Rows from block 0 of the decoder, named by matrix and row number. Each number is 500 + 25 x the weight over its row's rms, rounded and kept within 0 to 999. All counts start at 0. Numbers have three digits each. After the name is the row's rms in percent of the matrix's.
# convs1: 3x3 conv (decoder.mid.0.convs.1.weight, 128x128x3x3), inputs 80-89, a 3x3 kernel for each
convs1.42 086:499541511480487501526537500504496503507497514481487496467476478493485510459505482511478504492458499465517461469473489524515506528514550500511515492532521542519489517508485497515518511519501512519526538560519474516511519513457516476495471507528504491499535475518481511507
convs1.43 225:478508501503511504487508475492500499496513518513507504497505497525527512509520487446492465515518505488480477510478485511487480510490467447444444481456441487484458489491475506505498496491480503458485509474456476487484475509477479506502465469473470505469527573531475534500
convs1.44 086:470455534513478534504467503499523495469505487432467460514524511466509517514491538513532480538494518526501515483539505498477504478515535527488518534571511501531551503519497544519474527532506516482509496428526494533516517497506500453517504472518530502503473516495462508549
convs1.45 092:476472486505513487465525492510497459534549513515481450476485468505542512505561528498517483541529518476493508461497477484495526465510493502505502480486493502526479495519485521484519521497507486520503500400523462498513524460529451451513502487491508484475489522476473542543
convs1.46 090:492536467496484503468477508464482477526484553494477512507503463482443501481496468488511486503448518462475507538512505505472494514481466586500475516512504509494520516511488516489493479482486518525529531523518490545528502507537481537471518515476512477465501462492506481506
convs1.47 091:534527487500484514503489511479504482545551526515526523503517498502538469494467477493516497469449507519494457502490541476536501510520488535519516556503461511549503525515474465518486457510492515474453506460498498513512484502475524506473516454480511550503461454465506496447
convs1.48 083:499471496485476522508487486496494480509466458516523511506532515523555520488506539494477507534492483499499539497504499495530532534560507448524508505481485515516524514479477519525454531500485512486487468523500438478468490509524494514485494516504513487491504450509482441479
convs1.49 086:476435498483526504486470484483503463492540475520548461480515518472480498493491524535505499443478486496488497501493535499483473463517499479504490528509502527535515473463505473488507489473501493501501504436511543468460532463465526508500516488494528527500501524513502468499
convs1.50 093:482499483465519519486492454495507485511520508464487458493491507517556477504501505477489514521460519510494508466498508455565566518561509507508501493578503507545493510505516473514507497491512470472478531508484495461504535526513499472496517493509510487518496475491528488494
convs1.51 087:462475525527528491472497509511469484422482501504503492488498488497515477516501518511510527527457501536508539495516501498512517499533487502498495521552572519507492500516466502521487498469506495526496512511523467489500540506471490463504467494492506540509534505529529563533
convs1.52 091:482499534497507491474478488503475481501542474503519486497512466493498498538526521521469474483481490500490473506510515508510483477486495424499479498443445486546494510501506501541497509485517498493490495457490487468502490470504563532514502536459497501531501525502514498509
convs1.53 085:473472471522500496464479503516509495470426440495491472499529489481482492518469481495508506497507541498506516485499487534495509468470525525526508499506514455493522540490523478550508521484513480544500521502467441510512528471546485488487501503490526500464522477486467479503
convs1.54 093:493507508477512472505472501517510512523528513515477465505478481493553497519478498497515517486475488496507482484470476462526512520525549514537473483519538516485531513502478485496490532524484499468479492456506486490542525479470470475493502494505511496522509523542522553506
convs1.55 099:455500480517458445474516493489517523497486504540521556495449485490463469481436476473491481486490501512488479496463451451498482461460498495453463495430454473424489537493478476511492512489489507497476512467445480502482503494469457483510497483491514522479488545489487524478
convs1.56 085:509522518507551507499503521532577484480540522492500534492493510469478482492510522466501468472457439476523485526513508475525470463463501545492440491514487528492508503464503487517501480470509551502519475507543505485507523514505513479517512501499455448490476492447488463492
convs1.57 154:483494481491512482476518440511540503596579553485481484517527514513515532477520496472521492528526489481503485489522512525556527491546546499534484514557558464507499470506513489476502490478487494503498508540527489510516479483479500534493481482488482485450484504485491462466
convs1.58 097:499512506500471500514516507504532501486498576490505497489509483517545499522499519480447524503453519488491517502492476496492500492494487496455451498440471502456472498487493467514473488489517511531520497515479548590536492509493489484502502499493499505504502559494514483486
convs1.59 088:490500485526523538482533516480496511447476457480520531492504519501510498501493540457530486480451523539481507537488458517528513536502456480490555538539496561573500510538509500501518516484472542483465485492507503516486496524515515487488486532509507505523498512487535519492
convs1.60 082:547451494512457488497467531487497506521510497486513467510502507487509498488481487524482505512454563524510523540482496483496531508470508521467495541455485531551518497516484498508508483504496484487499484469498517510490450509523485506508459489510552475507532484514500515563
convs1.61 086:504488474506490508489512481491518483506496450548507521514468493496488454489505493480472481515489511504500491493499497493520498483484490506447508483490508514562504525517524515533499546518487524531507492478505496515519508484500514442522491506522469433490492470495492496464
convs1.62 087:502473472480435484487472484477482540473472479481437481520509530482437488495471477480479449457481450483489492491489503503473524528500551508479474528455536481498498466464471469493486451463481501524475473478464468495498484474479478476500478496453508490469508547504527532499
convs1.63 087:487499534501505501554483484498536508487509505510513493516499533534494524519501508506538482529523521502486495501519523507485487499487547486498472485476517481533510498520509487505501470477537482515524547516501499457505491497490523556529514522499507543531494526542482520529
convs1.64 268:491484474510494485485519475493488481556547548522512490478503474520552485500528461465460469518532533483468480541497476515487472501483494480465456480504468502526476505502485502503515493500476487464456486488489480495483482492488483471504489495511459534495507579521482521457
convs1.65 095:482463505490493523535483507504508477463473473462519455511528494504489505548493524491496525470530503457490503526468523557577543533452505534458490449500509505520488509515500495488534537529499487509512507488468503507481455493533486539556462513468486538532535521501485509533
convs1.66 087:511448506508511509538497449486498511535460491495512505543511509487531518507499504500561497521476573499496512504469513530531511515519488497471526477502519528506480452495490490517522444482506491489512478526514519497518484492472507501500486485491515518540523469530517533506
convs1.67 094:523549483494509499521509555499495492474513508497462474501503547493498538491490525485480507518524491518536508511489491442500502474480493491550516521466486516504490483485541526497515518532492521478488523457505504464475477492472492538480486507489497494507485502501491483496
convs1.68 105:528472534509516477521507474503482510502481493533459476487501497498506499503519488486501502498493530483513469488459514483518511511493506533495496535550467479493499513503492480539505504467509478506481536536519499498506508516488491496487497489496478467522518465462511511528
convs1.69 107:489519485511525497496493487483492489495489499476484479455472477439477486447438449463490486504464459500506495494495483517512512504515510460523513496520492504539507529535533545547529538515508519495474489517454495487501489525526533532489544519519494549532497501513491532527
convs1.70 096:484544506477530562454466487503459500499502481490512472502482490522527461518488472495481503495467478501502474538466510520484534526496496486494472520503492472504522514480473474490496482481471501479499509456492501525502498484500491504512497507485488511487487529513469475517
convs1.71 085:486495515515468548514466524512481500499484488504490481509510503479497507488497537503470447508487502547499483484522469490521498515488494506513461478467481532505472486521487514508481483517512482493519484518532538498487531488505494543482499513517557524455493443504505499494
convs1.72 095:514489495510493522485494513504497485484514529514482488479460480455493475507463515476458502534464505527516515482493494481538463490495477547445473501481431460438457534510492518494520484513490468505556492561477484493508528545492465440479497517488507485476512512486477486515
convs1.73 090:506497481482475469483484486512489523470473508505548521516494513507524485530514503502478527536533554493486498478463485470497475469484459473487487521515540488539468501515499496523519523508505495530489521507509519504514481504502497429494494496509492480470466478484472490482
convs1.74 087:501480464479503501464544505455513523523539558467478498494537475521497508520466505511484509520509505506508482486501500483440532477503506516493536533558491530514516517533515507525507492511541477528508500463549471486527501493484540457545485497479464490501511508468469518484
convs1.75 099:464515478483494462501531486503471524485484490485471504486484486503535516505488504489484502508495510474484469551507508527486526489486509510510453533432491509492479496476488509515512488485489464547516497472552511526510507508479482524489510495514497501476531542475466521521
convs1.76 092:498476483518561523485542491475496495492496508498524520525526514506518528485493529480509526539469511488494540497524503549511551480510478475502515496474477453521504507449477523481497521504497520549490522501510501488531504524483530451512516481534525514536522558516483506507
convs1.77 097:483497502526506527467510506520493492482498494461452527522506495483491522526518512455511485489491514502475459536505506510471499499500523499471439488429460479452474469462453487465477511471480513533522522525504526560470478518525502532475486499483502533504520528534535522500
convs1.78 086:516509501476479457495470517509494506475451470516500571514504508522496504477488492495476499506492519497500470478475470482446470500461481502516481503460497499496507486493508469476502514471494528535516497476475506477532499486453480480444537529463530495497507515491501484477
convs1.79 096:456482490473523500522483483513503504470521495501498504507516496557525512505517494510471508488523486534477506460501478463529525466508517549478522500457474487514514503495499519505510489525494485483531485458484499456512482484511537477513505445487491461490480527449483484508
convs1.80 088:489515544548490487508485522506527536542517539506530484490508504502516538548503551470463479485441548482479479507531510515492480450524525475483505487521497435491512527522514491484513487507510538485491520498492481503496473502525484450517499477521480502445436505476468443505
convs1.81 095:456476470478473503517465482498495476535490515515534546476469452504489470477493488476473521485521475524503517518494554524506507506486521553492472535493496519493513520509482494493493469516508490476495497465479485462484480481459487471493472462456472491521478555472475498480
convs1.82 089:494503477512462535505510502499460475506518494495484510505470497525546518523540527527503502509541532490520556489501550462448516509474519496481497494493516500495494491495527491514474474485527484464464545472530514537481504492513532528500512531503513529518498549526541561524
convs1.83 086:492510530507471509475500510509494515513522517549561491470481500463477481483485501467500479469446496503514533509482490548524532473468497475498550517467516509520490501466499499488475513477485479460474507510511498510507477499522491508493473491510496497469493590500457527505
convs1.84 090:490506508505486498474531500493469482505544517480476510509541487489474515478480491476487526447534504490512493519463489509474473482466459495480486514491454526493535507480472482507432515506505502530516520528499523500519503507513489531511491515511529526498512524503554492501
convs1.85 091:464499471497557509495516493515517486477544534485524508493513480492475483510506496483557568470489489498501535485476502488457501490504496476499521462465487516562536462436490462485502512464495544523503516505498521520523502468480499479449552534492502514515506537541516538535
convs1.86 107:510489482489470476509505494505517514502491497528491516507467513508508515505529509493523518505538497520505524577578559550508505517519522467506516585502507535572520472503499556520478509549502502475513494548474467493511472467502440487482491464472505477504511500501510500502
convs1.87 089:473470474498494513494516528524519509536477465483451481515480505480513509490458492485493519536498462493509514517496482487460502495536516492502479459460479530514517471481531478490507500512459509505469478474521547488452464545498489465480528474505465495459482532507521538492
convs1.88 107:449502491481523508484503511479522509489561524516545512496506484535526564502566542484489463476527497546551512526546553508479530494471455554524475551537478524510512511521477540514503515487519514486507486462501501504512505461496499459492508502494504490513504535513505489487
convs1.89 099:496460492458506515499466477462495482472518478502484485523496496484508512478496482474465462524487525488490477495531513472525531489507501503518491531539500495550521502510491527500483481482470541509491511464495544505511484494497484416477496486529560520543530610559491520517
convs1.90 096:484526520550480499521502512529506502524532540479505477486480490512516481483503497486496490517487487490492513522492499487502489483501545481475458517530478498482496514494477483522447486505462506491548534532496516591546473501525515542496510513523502493517511529496480526544
convs1.91 091:472500511499488489531463492525493503509465577501553515500483519495504503477539544470496494507482512480487475522482504467482499499502470511481518483480475475495517473498465452464516514479494503475505538487474503495518481512486483514494492509526472482525482506540456513535
convs1.92 099:506518475528545507485544528540552539561542523491501510490528503518548539474530509478467476460521482489520473509532529496509540489517506497534502476509525455501511528482497511541494478496506505492526476482486479496503478532531477488484482452525480492491443492481476507475
convs1.93 101:485515498521512471503505500507515512521499475527525508497513507483541513524494532499504471506516486504526501435446486438435450462492472475483504510478468504536475540499527496545491466538521495494499497480498513506487475512512516528511498502513477457471481482472487518450
convs1.94 093:512506531478465506493467538496477498506444486547551535513475494505549508533506512486499463502492528478496482511532488501499521464487523521535499533506508498513460497554499485456483516510492484505467492491481524469494492470492490477467490454503449487474493546496446484473
convs1.95 105:469530495528490524486496541492514506498520511486491465538475481516489462509515497527493564497452515523487470483501483545491467566539484537538502579520465500521480515523512553546517496493466486465506482486531484515499494486487499481522492479497527502467529533465498519503
convs1.96 103:494476507486475535484483490471489482510473473500497471520506499520438509472525509486481470463606510515479523523475508506539495499508542490469450480475472518508492544538480506521517494508502491481459501469496500481494467527525519436507521508500505468458450580460483491510
convs1.97 092:528490481482523500516506485490496487502528499489507479516502505508508476501491514530482501477494468541482517481484505530540502526505505500498508493548504532498468513513477471514456502524473501513516535484539474511510502513509542482510498491488509485492474505498476480479
convs1.98 107:504548477492468466486478479491486473562548557473473490498528514515554529470551562525513547543531523497507486489519474497481494475482473513563560546526544488552498523491509527528500497507509496530463513471457487506482483506483570558542476462475505529518491489516525494490
convs1.99 079:493482538526526508477497528487482485502472493476529511496520519501495491537519473488532481531486514537552547506493523472532552475455493457536522531541531499503481526475493530518494538479486491483506527525512490544515505489508524481512518509511500535479477544487471497505
convs1.100 108:454493487494453475461449451469479478452489490514491475488501489480518504476497475519492518501499498494512509488475487518467503498482491502499552512554508487528486485475464480474498480483462497506514511463484479507505467479513456467483473434446506548511517565539477533533
convs1.101 095:495473525501480476523472506523531503493537521491488486443496474510519502540504481498522514515514519487460489520507491533501509498501470508501447515501466489469483520510475503514489512541494477503501512464494477489496500492520513471499509473483484515527452482547486501526
convs1.102 137:509495479515503476521515472516497466490565518479497501495525529482523480499490497524520467490481493470478485468483507480581555461504504499527487482537559478456462482492536484495514485511492502500478484486491489478459519495491523479525483484480502488507532521501504500508
convs1.103 083:487485542508528506506534492517543530513546533527546496496552519529546485503548537476495535474480488525511447471521505511557510553482471480473502510485471456508500509514500490529524509487494478501511513529552505511520496489480511503491477472544494510506544487473512519479
convs1.104 081:504515497547565542479478504486471470512512501522521525527477502505483515509490491528529520447464460513494509534495488531590488507478485507472476465462479470498488510485505487487512499459460499469490483487522435518495485528507518530495496508531514494494467494526494488487
convs1.105 086:491511500478495489499496471499518489518545506530521507498494514471539474507502499529526502502495512515509448504522483541509570512490522519525536550466519522506530514463513504531481497521488467498474454493468461491476497491485505514488496512554495515488503538490469517487
convs1.106 092:515480492474525492496513493474477515447462517493489539492468517516494498525517522516493492486518512495484517481469468515490512540485478450480477487491497494512567490491489496491533512499517510487457500494492500461479498505488500474476474477495459480504505492503437487491
convs1.107 092:481507514484527502491554500517508501486511482451462502508495489505563508527518499539518482542476542533514498482474504504507487491490478492514484504525515496490487535529490496504532498475522526455473472533466466506512456514503472489527494484487477487516486525510464494519
convs1.108 092:500521495486505497489508512498499510500536523495533548502497470505473479514462521479531499461544445480500504501472468461461537497508500479497474510481509510568552512512475531529482507526517508514491529475491498506502509538512450544502519527480507472513465499495474482494
convs1.109 200:440471478506488515467496503487477476477491463495491488505502472503511505488512482469490479480514512452480488535500513560461531546491518482485527526438459487538497484497493500496512511501505491517449486487500520461493485483522507486486493498494477481468446547475477474458
convs1.110 084:509506488479498499504470458497510491468504480426498474490486510471505502497501503481523455492494478493456490493495474543522531514524522515470518490591505504532521495518501480466486509471495508470479541518508460529521494471498495473491524470456565548540544489509523535528
convs1.111 085:536526481499558445469497501512537518495538491504528494473517503498490485478538516485503506532526515530539515507540481500556500538524494477561496494486480512520496468467496466483459522514501501480487508479484485457524500503519482514522493485517535494518526508530481481527