{"encoder_bias": "none", "encoder_patch_size": [8, 8], "decoder_attention": false, "ema_decay": 0.999, "warmup_steps": 310}
Rows from block 1 of the decoder of a small image VQ-VAE, named by matrix and row number. Rows with one number belong to one channel. Each number is 128 + 32 x the weight over its row's rms, rounded and kept within 0 to 255. All counts start at 0. Numbers have three digits each. After the name is the row's rms in percent of the matrix's.
After each channel's rows are labels from the 100 images, of 14848, where the channel reaches its highest value: "top examples" is what is common among them. Only what is clearly more common there than usual is listed. The data: stained colorectal tissue patches (NCT-CRC-HE-100K).
# convs1: 3x3 conv (decoder.mid.1.convs.1.weight, 128x128x3x3, each kernel summed), inputs 0-127
# convs2: expand pointwise conv (decoder.mid.1.convs.2.weight, 256x128x1x1, transposed), outputs 0-85

convs1.78 079:124172130157135148156161148103159124158137091124107124155169109143101139132144096169153147135186127119109141082152151110082125151162127174140137125134154093155097116119125105143117144125164159088111114104118132074128039073121088119090117111111176085058141107046118094095130092111120076068160179188192162116146107189111170170152189122135175134108095161191182176161149113130139103081159
convs2.78 088:119134184131122144100146092164156192178115144115150141146128112167106167109131114118142168120136156127095132101099098138144093139183118101088191106099161094114137111090144093138154126118126126152060129153167162181126138084147132105145117103165151068133155083
top examples: tissue: adipose tissue

convs1.75 079:118107174147157116100105080127092051122135131123110137122127083115121094078054160070135056104087086111172131126123105106182176095128169115133110131154085109110114072122137082132086074098153145158157173190138151138117146083189123165135095200156137156101149151169112165143100104153146152097177154186128159130130072118099147153158146136126162192093172125156074126166119117167123138127165
convs2.75 095:123136187096177161126090112086062168073171108098140134078122126130152207161071128085175174101182141162109159122120105171131130108156124165161110161075160088090136112076188208110161175143152114155088092111084108121113134096124157130120174199186151155137118118
top examples: tissue: adipose tissue

convs1.122 095:150095156142097101104096115047079103117095114130100086111099114061155144149161143066148187167053158102109078145104097132127095098158088148072107078178129164107133064171128156114080119147098122141135119110114139080095141124127109088126143173156054086180045117140103138132106169103161155149135123148080125105099105072112136112130143079143082095087087139125138101154096112081148121125147
convs2.122 131:174174127165105116151178160116123071148096134155119140135186197133189135106099123203070087131153157137125103184105104163133089101150098139240115156159138150128138097088145171085098079112177158046137105088156140087124159182109151088102066157117120162143074115
top examples: tissue: normal colon mucosa

convs1.88 084:167120181091069139100099074086122079095140084157077122141077087081108101121170152106145199108117106115083118128129072145153157148088084116101154105115154153127151117123045131098110131124106113181160126148125123126122137104123142137136150085182082085154142138116096103130103099133147148189179149155137113069127139127158162166115175115124089171194104074055173190140090166108104166116124
convs2.88 093:106147098160191112151146097156164119157080132134125138110092140143190090086153151124087149070147177187122186176127121103075132148115114112193127129106132131170126159100154091134135120117163208103108140102162142133111063115065141099101161199184072229137127107
top examples: tissue: normal colon mucosa

convs1.9 096:138168112129113122059128066124197096140140062142069148144115142086118060103136107083163082094138104138143127108103119097118119103133054098110157162114089126178110163115101074099142093120132211112111041128155107159128120146097101129125135093126209106123162095142094137138180101052091123083092106097107144094140143200158120114144140125129123135175127115178167139136162131100138152145097
convs2.9 099:154081101094065124113143114128136103099111109167130130112159177079135146137125145159087094166120122086084115141144121160133111234171122205104140097200095092076133135105050142073154056148114117171087148062079189161138113135135108129134136131141154121134129141
top examples: tissue: adipose tissue

convs1.119 148:080145147108113140103172098146215142162151078138108141159136157083150118088089198139140109116162105174069101115147157079118114111109104084127133158086138090166089116087123071101146092136105095129110121099114076092222110132147111133114124184115099159115088170129092106113119112182133117146079125140049152140105138166125142102106124221124163120105147143130133091145212118138158123173101
convs2.119 115:171117184146166160152164108142163121102134129159154071098094129127122193118136100160172094123114128113124116134078198111116083090151171179151131109137133091120107079139103159117145175100096103131055138111160130140181184127137146138136111176097132102091155180
top examples: tissue: smooth muscle

convs1.110 084:085124146070111067170118132116042098130118140113118086067138103052139116166160149134112129171068135121115134125142132141141083169155089138101152084177165120121154086152143161152072177151137065142139140080123108123097142165128113149116113112147106130176054070172104103116057147169127145189140178153104150160107087091136142059140153094117094149096103129120160164155105075139134135129096
convs2.110 107:124122138086121102118148155123124115151088178164193154132111138138101140175132184208167147192082127097113112114126116208152145158143189155171148183101118146123145163142121197084098157132175115115152132129144157161064089095149119114126082159165115097134147137
top examples: tissue: normal colon mucosa

convs1.51 084:078158138089121117122138222120175107086144194146151149169101173142141160072132143172160117097156097115113151155105105136107102148137076147156099143121129110136126118103121135138112116151138155161106091155191124111170113175086146110139114100106165065151147133139154151143155167148099110144117104114120122195102123069162080089082112140111101084107182176118098105074146255093102120092141
convs2.51 093:159076130171075133133107095085143081127133090154108152115087140116076097098148126098159119091128098148127138191128084114140108147155109134181103057128136084111138087086087114168134083142101163124136109138143150110154137106128083096121066107106131155170116065
top examples: tissue: adipose tissue; tissue: smooth muscle

convs1.109 080:140151156109134108096156101166157115158171180139087112167125141146113107139218137104126196120152092167080069132157081107145185124125071132127138073177094095163103186111082104099069143118145135152136078126125151133131133125111109103153097050134066115157042109169087140147066140128139150173094116133149118164160136106132100115192081118104096114168065137130105117119089104127102146106136
convs2.109 106:121116145128135070152120168161202129130099138140122121096174129135076129116093124071113135167085170131098048132119152083049100150185124149125111089114084172135126190127088130108097213092128146097159152153138074094121130090117119115108067138111139143058133098
top examples: tissue: adipose tissue

convs1.15 073:126124106121135171159137135071174146139086060131099113138046101042135167152096128045111065149173155146117129127130132113080130134124051106144158099125080088107086150131056134119125130123106134116128088135125164155082156141103165136136094125162113113152157117159119184165156097053087161153091107123141076169156115134099107069173116084159100138067115114127102141130118143104114073156145
convs2.15 092:152055149126091195082136095109103099126136109132159110097095146120105097119147102116114165147109082069129127127142190173095106177130130187167117135161153178104079192082126133084134111138172111124113133133082164103135094101141057154116079159179139141146110057
top examples: tissue: adipose tissue; tissue: normal colon mucosa

convs1.55 078:036087159124150112175130122133145102076123087102119106133146114139177152035097133160109053142131093088142151120106116154120114082149123137145146147155127099105149091132132154131108142143140100136146163094122097101103124152132127180110116120150153148115114091129103125116155089151114130064107129122017139176096079107089178050139148081117128103077093124087051118134113065107083102091091
convs2.55 091:127110151114150096177145169099088179135126114157120088173118121127135140160112115075112089111127115157187153149100114106104148175184100219127056179076099111106172130123186179052125157146145125153148160100126034163110059195138102064084017115106180152157104170
top examples: tissue: adipose tissue

convs1.81 085:122085164083115097117114133093073077104084189071177110097110090100140126037114138093122038131095045133174120130104163111154102147111176149120108122129133104088122113144161124114116084103170048168131139127145161155162142105133156159172142143144127146109154137167101172138125131162118111117200124122141148147143087125102185168066151133119158196159152084155088096156105134108131130137168
convs2.81 110:153178137132207106127133144135121125161138144102097109091087093119090186156130104151129165102160145171090105173162078139091178130140099133096136123090118137139158053105107110089144107145099140156137094139061102167128146124113137079148214151137108147095113126
top examples: tissue: smooth muscle; tissue: adipose tissue

convs1.79 072:144150104144139107078136097086179096075123135186089159163118106145110155179134090116146134086176090157124169139176162149165208102139105111133143156149140113163150097122153141097127077134142110118110129095129108077128066122096090106064155117130134034114149109109191089079112130121148102114130150133088147093132138117155166144160159109111125094194101171157250158134128135142138172110116
convs2.79 097:137089145117179147126131129062207140167091121136106144110054124099092154138133098170132175118117119127119052114107103101096113087126153115127160103125175133113144148191072138166121100109062146101107099123092145189229146124072150113101142137134097163117149115
top examples: tissue: normal colon mucosa

convs1.116 070:140102198173121135107101179104155165140156176141129075158097128152124089114103148137145143184144067168133107112196114100148154114112097144156169131150130072145122129104118109136089089146139131164138145133123116123145160100168135138126142152100121155159045160104137163170135178171163177179111114073138114166066130126166106126129150101130101110158060083093128089114061069106098205069172
convs2.116 104:188122101112092129169159156168144099117173163158172113089105147098070164145126130162152079114110072116144091146161121112121178111148134137190168151140141125115126176089123059135112168088160113174134095158147136134145127116137148147140096127127143135109122142
top examples: tissue: adipose tissue

convs1.11 062:136048190107115141107113164069098108165121161109156143131075096079106105175145166098127099147189141143223129116088121164090120177081155146161104089130100157073095077146130104140092074105120121170137134124123171148177155079177151124129120151146154120130096136168080150173135127168127116155149119136105141149122137154124087162171152130189124181089151103109098084144178160126138113196170
convs2.11 099:135214084120154118124100150169092177146163097068118075127142141074134105127130185089103162100168115140089156093132085153119149125114074144138097112171135116167110127122158147130179152131101084133140174152110110067161123083136094116139104139156160167071135095
top examples: tissue: adipose tissue; tissue: lymphocytes

convs1.82 136:131135145106142144092154120170169137114178115110119137169173129142115119120147129137162087117172135137077154092145131126170140055075099076142139200133104151169111146114089102077154111131091143150154158149086140152230151089070119108136125116133133082175104154082124129122095174037143153128119141100108089000128127085111097142159106123161112122129073100137113104132141105134106136130107
convs2.82 110:092211072140181145108116087176144119077125094154102106105141112109150157089126098143151103121168140162127189104137120113098104081100095178062160105131217086149106115134100104153153144128072070157103123111102137124136123157114086134110097183148184121076177135
top examples: tissue: normal colon mucosa

convs1.100 077:092131148157134140161118081124142141152143092121136114155120122081142088146134141121138155131115093156185102086098133114077121178137076117165130105113131099137067042101120094116073109099118140114112143055163115108073110115193115140135140146125139164149064096119167098137147100184134143174115187158187141220129070170146197145126142109122168200168123100151183119150098113145129139140177
convs2.100 095:160109139156162106143154101145169124154169133079170132093100117085135101170124139120177113159093115149141135089082119122089077124135191112185083159118172146187119128150103082145157172095147108136117125177134093079117131134102100117142113150137117079112146156
top examples: tissue: adipose tissue

convs1.44 082:048138188165159157106155075127149053130163096143107147158151142159168113135080151116149083154170113143089147106148110129152166068205077109142136153113084140187118154150109126132134168147117166148164136121147141111140132158171169168137095121160155169158087131111076134122136177144138167096063094102076103168092086169117116124134101094135109121082090080075124160077108070134082161125143
convs2.44 091:151096094107097163141096083143140177110130180124163122094131176155122158176120186148158150202140073144132130121163135139129098125159147169165121119156182112148166223075129205087080109121110136175148080128094203102109104154166082139084102101111125116188147122
top examples: tissue: adipose tissue

convs1.64 079:096139190116165156124130101110116125125110102120082123112142114134103112091133110133155072138097052158192145083130138101176181142080144129178116164120099131110085168097101035145124046118090110157127190132104182127136107096121090155134095198162168127120106130126137166112120133120144123146123187193101142123133093143115197115061144152117182149104154129147111122189114082150170175151158
convs2.64 091:109139079110144129145119187158143119148154146145173146101114129107147204100117144134155105123095096216161175062142118186063114109142109140127128121136098095127107119120067167100139196142165088171131120089157137174188119126119175174071157143163127146099074219
top examples: tissue: adipose tissue

convs1.28 106:159124140124108091098114128128133162140158136112161164117100146139155127171135154137103079157115157149161146125113132105176124124164137133137149152098168122132106056118176132123132109123148060130116199126162165082125091145182139125096088210139106121131107145097136070117136159226171099137149157165073188107127118108089175089090183142117135104051136125177124084140184140081178050146133
convs2.28 130:163139146135132113113118130134122119114172101102113077117154117131132099115127100191164117139117134109148152117095178133144093103131102117134171157118183077123151144093089141159115152149089103110053097122112128139123163126097122169157121139189146125142078146
top examples: tissue: normal colon mucosa

convs1.61 084:054106138080085164182081085078077114067130120119096138101152108170124098048113150137114084121134092061150127155098110114111157119107143160158107118124109126097151160160166206128093160115139136110162141127156146115072157120118139107149054148145121134152156137164096162166153074135125144119084087096171087093115088132132170101080119105101142158128115085072054092117153092098090133079118
convs2.61 089:148103153173176105074078117108095137100154162133132118196117113141174089118097124112159179162105103124155188133142098137099067117086131147122120121141129153145158159109124173122115130115185137091124139111096067145065092122121078085089093071066166102114160108
top examples: tissue: adipose tissue

convs1.16 066:130111122130102141150167148109136184153127099135143131134076104141115166075085069137124097193156114084107133094115148141053083152138153170158163118136103162103111107135095175094125132117152075128146121102141157147105115118135126092141069117039102148118079201118127100155183151176094137092193153153164130152097136149094122177153081118137128154017141122104085093157098086112113079132152
convs2.16 094:193106142139096091107049154147121168112190080134137158162146103086114089092097152093104099144170206120111138125143094123150213104137120096126053110141082037105158170156172151158150118066129137133110153164121135055137175109162077112153184068086119111160155119
top examples: tissue: adipose tissue

convs1.56 102:144120100126146123135136085120125123108107087068133110146131104132121040057097124092100190035137113083112101123078126158073156147172121128114108092128052115182163098108072151122084141138129145104105103096139092126119130173189117112109111077104083177149106113172108167096139042184136118110088109127192122136110085150141125130059121124091116136134111108111149087140083106147119132123087
convs2.56 096:098169095115130130068105136093170106120155153073084161105115083107108142160164163125146121152106120137168105138070074145088131114165125134100126152148157142099151130173130126173169087126114101167166118102090140099179049124101073100056119118083142181163155083
top examples: tissue: normal colon mucosa

convs1.1 114:109127210107123101130086115104086141135142122075155106135110106102136130181109142100117086144137134131225122120146128151174137141127138138157154126111148106105119100135144113098136134114151107128149200154129149091121135125200106178118121242134100197112143165126109123123137145232110114139181173175083156159076103114066163153086109151128152142037167124128153149151128094123150129119153
convs2.1 106:064162154139148105086181121157095105179123119086103110106109082096197163123127137154143120140126195147178138131080105085096178145106145127166151169129092113064182118148128137199132150157151200085111156128122149140078126133157210129052131125135095167142069154
top examples: tissue: adipose tissue

convs1.83 086:102135113097166127124114195155134148119187119138129120167108113165133128151139139130164112138145118113172144089131162126130173106147133144112146161136120132156109132112128096115145150123134116124109134140112134042125054153144077132097126102126157145101116112131162091093137090163124053140132205196074176170135068146109215151032165176114181165113166143170196150171178104160170116137152
convs2.83 092:184156127153175160130153156059107111116128084120107143131089125169139109122145150103133123119126177106145096152130065114084145119122146168152138125137117125154164069188101145089123182127076125113083178150130107194178188164118139108138178104176116124099158168
top examples: tissue: smooth muscle

convs1.103 088:175124153099111103114131157129144149122130151146116133147127138061140186172180131106159197095145134104117098112130163215125161155170123158119127106138146123127138100160088180153072128154127137119076119113150097110091081116136110097124110140101064081126081103131130146122107216137118097158160066118132073118069110092158114138181097086144095122162104177150081073099098195119089056098120
convs2.103 096:148131095130110110178139154135168133099155156155083137149130153133096117165121113123087073077118102127150082091099146158143128128107099071116115123104196164103121165147180092162120087115126183082110115168137108166148159129039135112158063177124109124103183095
top examples: tissue: normal colon mucosa

convs1.127 088:140113164165179135148133081079075117140124131089130101097123142145152133130112149121132130098117089133207113113060123113165111173110205209115133106148111136065137089127132101127077128114110178116151167065113172123103157123195131138134112165131097205097069126146105134170150190166105119172141132174131121141102071128108182113101145112082165149141084116146121102160072059112145151103153
convs2.127 104:129127143101135097112073109172077142171113176142189191111115137174121190155117125149146129153085108145131150144160200068133171108098168148130145150168088106127120148122141089146078105106098105169150217148158160112047176063122217114121146123092161145095157145
top examples: tissue: adipose tissue